Weights of a small self-supervised image encoder.
Model: 1.43M parameters, depths [4, 4, 4].
Training: adamw at rate 0.0018, batches of 256.
Data: trained on photos with spoken descriptions (Open Images, Localized Narratives), 203450 training examples, 50.3 epochs.
Rows from block 9 of a small self-supervised image encoder, named by matrix and row number. Each number is 50 + 15 x the weight over its row's rms, rounded and kept within 0 to 99. All counts start at 0.
After each channel's rows are labels from the 100 images, of 14848, where the channel reaches its highest value: "patch colour" is the nearest of a few named colours to the mean colour under the peak; "responds to" is what is common among them. Only what is clearly more common there than usual is listed. The data: photos with spoken descriptions (Open Images, Localized Narratives). In brackets: how many of the 100.
# conv: 3x3 conv (model.blocks.9.conv.weight, 144x144x3x3, each kernel summed), inputs 0-35

conv.15:28 44 68 37 35 58 32 52 43 33 44 51 43 43 52 45 49 41 84 47 52 71 45 50 22 31 44 43 55 67 38 47 45 82 55 63
patch colour: white (31); cyan (30)
responds to: text has "sky" (63)

conv.80:33 68 68 56 36 47 66 60 38 60 34 27 63 55 44 24 66 65 34 14 66 37 41 57 60 55 40 50 35 33 70 42 34 47 21 25
patch colour: grey (65)
responds to: text has "people" (45)

conv.89:36 47 28 56 46 46 66 79 27 83 38 60 64 60 42 66 46 19 44 45 28 55 49 79 50 46 94 62 53 52 55 50 36 47 46 56
patch colour: black (95)
responds to: text has "guitar" (26); text has "lights" (26)

conv.102:67 50 54 53 52 61 50 53 34 58 50 03 61 53 71 63 51 39 58 50 30 33 63 48 32 53 57 62 44 47 58 31 35 51 61 42
patch colour: black (41)
responds to: text has "people" (49); text has "lights" (29)

conv.22:17 50 53 52 32 48 44 78 48 49 30 50 77 54 44 46 49 69 40 99 57 40 39 41 56 53 45 43 38 44 51 55 45 38 49 25
patch colour: brown (77)
responds to: text has "people" (50)

conv.30:54 71 51 31 26 57 60 47 36 56 29 73 51 54 44 66 89 48 54 47 42 49 62 47 61 16 55 63 36 59 36 50 60 54 69 42
patch colour: white (30)
responds to: text has "sky" (73); text has "trees" (73); text has "buildings" (28); text has "water" (25)

conv.3:59 63 60 52 57 50 51 43 68 50 59 72 22 11 69 47 51 63 43 40 66 44 36 51 54 58 77 51 42 51 38 35 40 39 25 42
patch colour: black (74)
responds to: text has "wearing" (34)

conv.61:04 45 59 45 44 67 57 94 43 33 46 55 50 64 40 13 61 59 50 33 61 37 49 41 37 59 37 40 38 37 87 36 57 52 65 66
patch colour: cyan (30)
responds to: text has "sky" (59)

conv.25:46 53 90 27 66 51 26 31 38 01 52 37 56 37 51 61 39 51 46 44 62 29 41 56 70 45 00 41 25 53 45 51 39 57 46 61
patch colour: grey (86)
responds to: text has "people" (54)

conv.38:36 46 67 47 58 54 51 85 28 29 54 73 55 49 48 80 55 32 68 53 70 38 41 57 56 50 55 34 52 58 53 44 47 65 44 31
patch colour: pink (27)
responds to: text has "sky" (69); text has "trees" (58)

conv.115:64 52 62 59 52 70 39 51 72 46 27 59 32 53 40 55 43 33 42 70 28 47 26 42 57 62 23 43 36 56 50 40 24 01 41 30
patch colour: brown (60)
responds to: text has "grass" (26)

conv.69:71 72 62 23 61 38 32 71 41 30 60 47 66 27 56 70 53 55 47 33 48 42 64 67 59 56 15 33 40 59 48 60 69 85 52 78
patch colour: grey (67)
responds to: text has "sky" (54); text has "buildings" (30)

conv.17:55 48 58 80 36 50 30 53 38 39 75 23 21 66 52 59 34 46 25 35 39 38 59 50 36 53 46 73 41 30 62 30 43 46 64 60
patch colour: grey (70)
responds to: text has "trees" (61); text has "buildings" (37)

conv.75:36 31 57 32 56 46 37 45 31 28 47 40 47 30 51 58 63 60 16 61 41 49 27 62 55 48 46 39 49 34 50 33 28 31 28 70
patch colour: brown (64)
responds to: text has "people" (49)