Rows from block 9 of a small self-supervised image encoder, named by matrix and row number. Each number is 50 + 15 x the weight over its row's rms, rounded and kept within 0 to 99. All counts start at 0.
After each channel's rows are labels from the 100 images, of 14848, where the channel reaches its highest value: "strongest on" is what is common among them. Only what is clearly more common there than usual is listed. The data: photos with spoken descriptions (Open Images, Localized Narratives).
# conv: 3x3 conv (model.blocks.9.conv.weight, 144x144x3x3, each kernel summed), inputs 36-71

conv.114:47 50 43 34 71 62 54 68 32 43 65 52 65 54 36 55 50 27 33 40 39 42 44 27 54 56 26 18 27 47 37 46 72 55 51 63
strongest on: text has "sky"

conv.109:83 38 55 67 50 37 50 48 53 42 58 35 78 28 83 61 29 34 48 47 43 45 50 75 54 57 56 62 39 34 35 78 45 41 41 50
strongest on: text has "people"; text has "sitting"

conv.15:56 59 64 48 50 72 57 37 56 46 56 53 11 20 45 62 34 46 14 69 31 25 69 71 47 12 55 63 39 46 33 11 51 65 51 16
strongest on: text has "sky"

conv.102:52 53 33 44 35 60 72 61 40 35 45 37 62 56 22 40 30 22 51 42 04 60 39 44 51 48 41 26 49 60 61 31 37 36 33 64
strongest on: text has "people"; text has "lights"

conv.89:50 23 57 47 44 30 37 63 63 42 44 55 66 88 31 50 47 65 59 37 43 57 55 30 63 52 51 64 67 53 75 23 58 31 60 53
strongest on: text has "guitar"; text has "lights"

conv.60:62 55 39 70 49 60 48 55 50 56 45 50 11 33 55 57 25 52 44 85 62 38 55 46 37 49 68 50 47 44 43 39 25 50 58 59
strongest on: text has "table"

conv.68:32 46 37 44 46 33 67 55 26 00 48 64 55 54 71 46 59 35 40 55 45 49 00 60 67 52 58 53 23 42 48 48 74 43 67 61
strongest on: text has "people"

conv.35:32 48 37 40 44 42 51 64 40 48 51 51 48 25 44 28 59 49 63 52 30 37 24 53 51 59 36 40 44 76 35 41 35 44 33 64
strongest on: text has "few"

conv.106:68 47 51 41 41 41 48 44 45 40 39 51 54 63 52 63 31 16 41 97 47 46 56 54 69 57 55 37 40 45 46 51 25 45 49 72
strongest on: text has "people"; text has "road"

conv.56:52 38 44 63 55 43 55 49 68 55 25 32 42 13 35 55 54 68 71 57 41 43 58 48 46 73 29 32 61 43 23 53 38 47 37 53
strongest on: text has "people"; text has "sitting"; text has "table"; text has "chairs"

conv.117:71 41 46 50 22 52 48 58 51 68 51 66 67 52 45 30 54 70 47 36 45 47 58 46 29 43 63 61 52 48 47 20 52 61 31 58
strongest on: text has "standing"; text has "people"

conv.103:69 19 51 33 35 49 49 65 54 56 42 58 54 65 37 39 48 27 48 58 56 54 64 37 36 56 63 72 54 42 47 30 50 50 70 81
strongest on: text has "trees"; text has "people"; text has "grass"

conv.75:31 32 54 55 54 23 41 54 59 13 26 56 40 40 67 45 56 48 59 55 59 51 34 37 41 52 43 67 56 50 47 28 35 22 59 79
strongest on: text has "people"

conv.25:48 44 56 65 33 34 64 49 25 40 35 65 49 38 47 12 62 56 52 36 41 45 29 33 43 42 58 48 63 52 13 27 47 42 52 93
strongest on: text has "people"

conv.50:55 30 60 46 51 24 40 65 67 51 53 33 29 37 38 52 48 25 63 50 59 55 68 19 35 68 27 34 39 41 36 40 31 25 64 47
strongest on: text has "people"; text has "standing"; text has "lights"; text has "group"

conv.46:33 31 32 30 50 52 39 42 34 44 45 45 83 23 58 36 43 45 43 43 35 53 40 43 46 65 77 24 46 37 28 37 48 57 50 31
strongest on: text has "wearing"

conv.81:41 45 46 25 54 41 53 80 67 22 45 69 83 63 86 46 70 54 48 33 45 61 38 41 61 68 38 76 66 56 53 41 99 39 55 55
strongest on: text has "plants"

conv.137:46 65 25 46 51 45 60 70 51 35 34 60 69 48 49 45 48 57 76 31 41 53 38 66 47 44 85 30 67 58 48 61 51 56 53 76
strongest on: text has "lights"

conv.115:59 43 41 39 46 35 44 73 52 54 43 60 47 36 31 47 72 57 70 36 63 57 33 24 43 51 66 34 38 41 37 38 29 49 61 44
strongest on: text has "grass"

conv.74:57 56 28 39 53 44 31 56 68 45 53 54 38 43 26 31 60 44 53 41 58 69 58 42 37 48 30 55 50 69 50 45 65 32 40 12
strongest on: text has "sky"; text has "grass"

conv.67:51 56 43 45 54 50 45 81 69 45 40 51 53 48 47 61 31 55 59 72 56 50 64 30 50 83 43 94 58 28 38 55 34 69 55 73
strongest on: text has "people"; text has "standing"; text has "group"

conv.94:52 58 47 49 57 41 49 52 53 42 45 64 56 47 43 50 49 64 45 52 59 36 44 47 48 76 43 56 45 34 50 71 49 58 30 60
strongest on: text has "people"

conv.54:84 53 22 72 29 46 70 56 44 72 52 68 71 44 85 57 70 59 51 44 73 71 52 63 96 72 40 85 48 52 38 59 34 44 44 58
strongest on: text has "people"; text has "standing"; text has "group"

conv.58:56 54 71 63 40 39 52 53 59 49 63 46 33 26 39 32 60 40 29 77 22 66 58 54 18 36 58 69 44 44 42 39 25 37 29 69
strongest on: text has "people"; text has "chairs"; text has "lights"

conv.21:57 34 50 33 54 80 44 53 50 68 59 59 47 66 54 81 70 55 27 48 34 57 51 35 42 61 41 54 55 47 63 64 31 58 56 49
strongest on: text has "sky"; text has "trees"; text has "buildings"

conv.30:44 50 43 20 56 57 53 50 58 51 74 49 85 76 50 75 63 62 69 42 35 42 52 51 57 77 54 50 32 56 50 47 96 50 33 84
strongest on: text has "sky"; text has "trees"; text has "buildings"; text has "water"

conv.92:52 49 74 60 53 46 37 38 51 40 23 45 37 48 37 37 50 46 49 36 50 36 41 45 68 41 40 59 48 44 42 76 57 54 52 85
strongest on: text has "holding"; text has "woman"; text has "man"; text has "persons"

conv.119:87 53 48 75 57 55 48 65 47 56 61 57 38 46 22 48 46 60 41 48 52 59 52 27 31 32 53 65 60 52 36 61 36 54 26 83
strongest on: text has "trees"; text has "sky"; text has "buildings"; text has "grass"

conv.17:59 66 48 29 33 30 64 42 54 37 37 40 47 80 35 33 51 44 61 57 63 67 37 37 24 48 64 20 62 65 32 37 45 39 23 61
strongest on: text has "trees"; text has "buildings"

conv.29:68 62 52 73 31 40 58 50 38 74 39 61 49 49 34 30 74 53 40 23 45 59 52 36 45 44 42 59 57 66 41 30 35 36 30 71
strongest on: text has "trees"; text has "grass"

conv.96:43 47 26 53 46 61 47 43 47 50 75 41 50 40 53 50 46 46 52 66 56 40 26 76 62 54 46 26 25 35 29 48 45 56 52 62
strongest on: text has "lights"

conv.13:93 45 30 56 64 66 44 57 68 39 40 49 41 50 48 32 53 39 58 35 60 63 64 23 28 65 46 38 67 53 36 61 29 61 51 31
strongest on: text has "people"; text has "sitting"; text has "lights"

conv.78:56 46 40 30 69 44 53 57 44 23 66 41 30 51 54 52 09 28 84 49 48 46 25 41 44 70 74 52 52 51 31 57 44 60 44 69
strongest on: text has "people"

conv.18:47 40 42 71 57 46 30 79 41 47 26 37 58 57 36 40 56 50 45 59 60 50 44 40 70 62 48 41 69 43 30 36 28 61 85 70
strongest on: text has "building"

conv.3:42 58 44 29 74 54 72 44 36 40 55 47 40 36 62 59 37 64 66 53 72 62 41 43 54 37 28 53 52 42 63 54 59 68 68 32
strongest on: text has "wearing"

conv.22:47 35 48 40 54 45 35 76 41 15 52 54 64 45 40 38 55 36 19 42 39 70 03 47 22 64 69 69 50 27 31 24 50 38 57 49
strongest on: text has "people"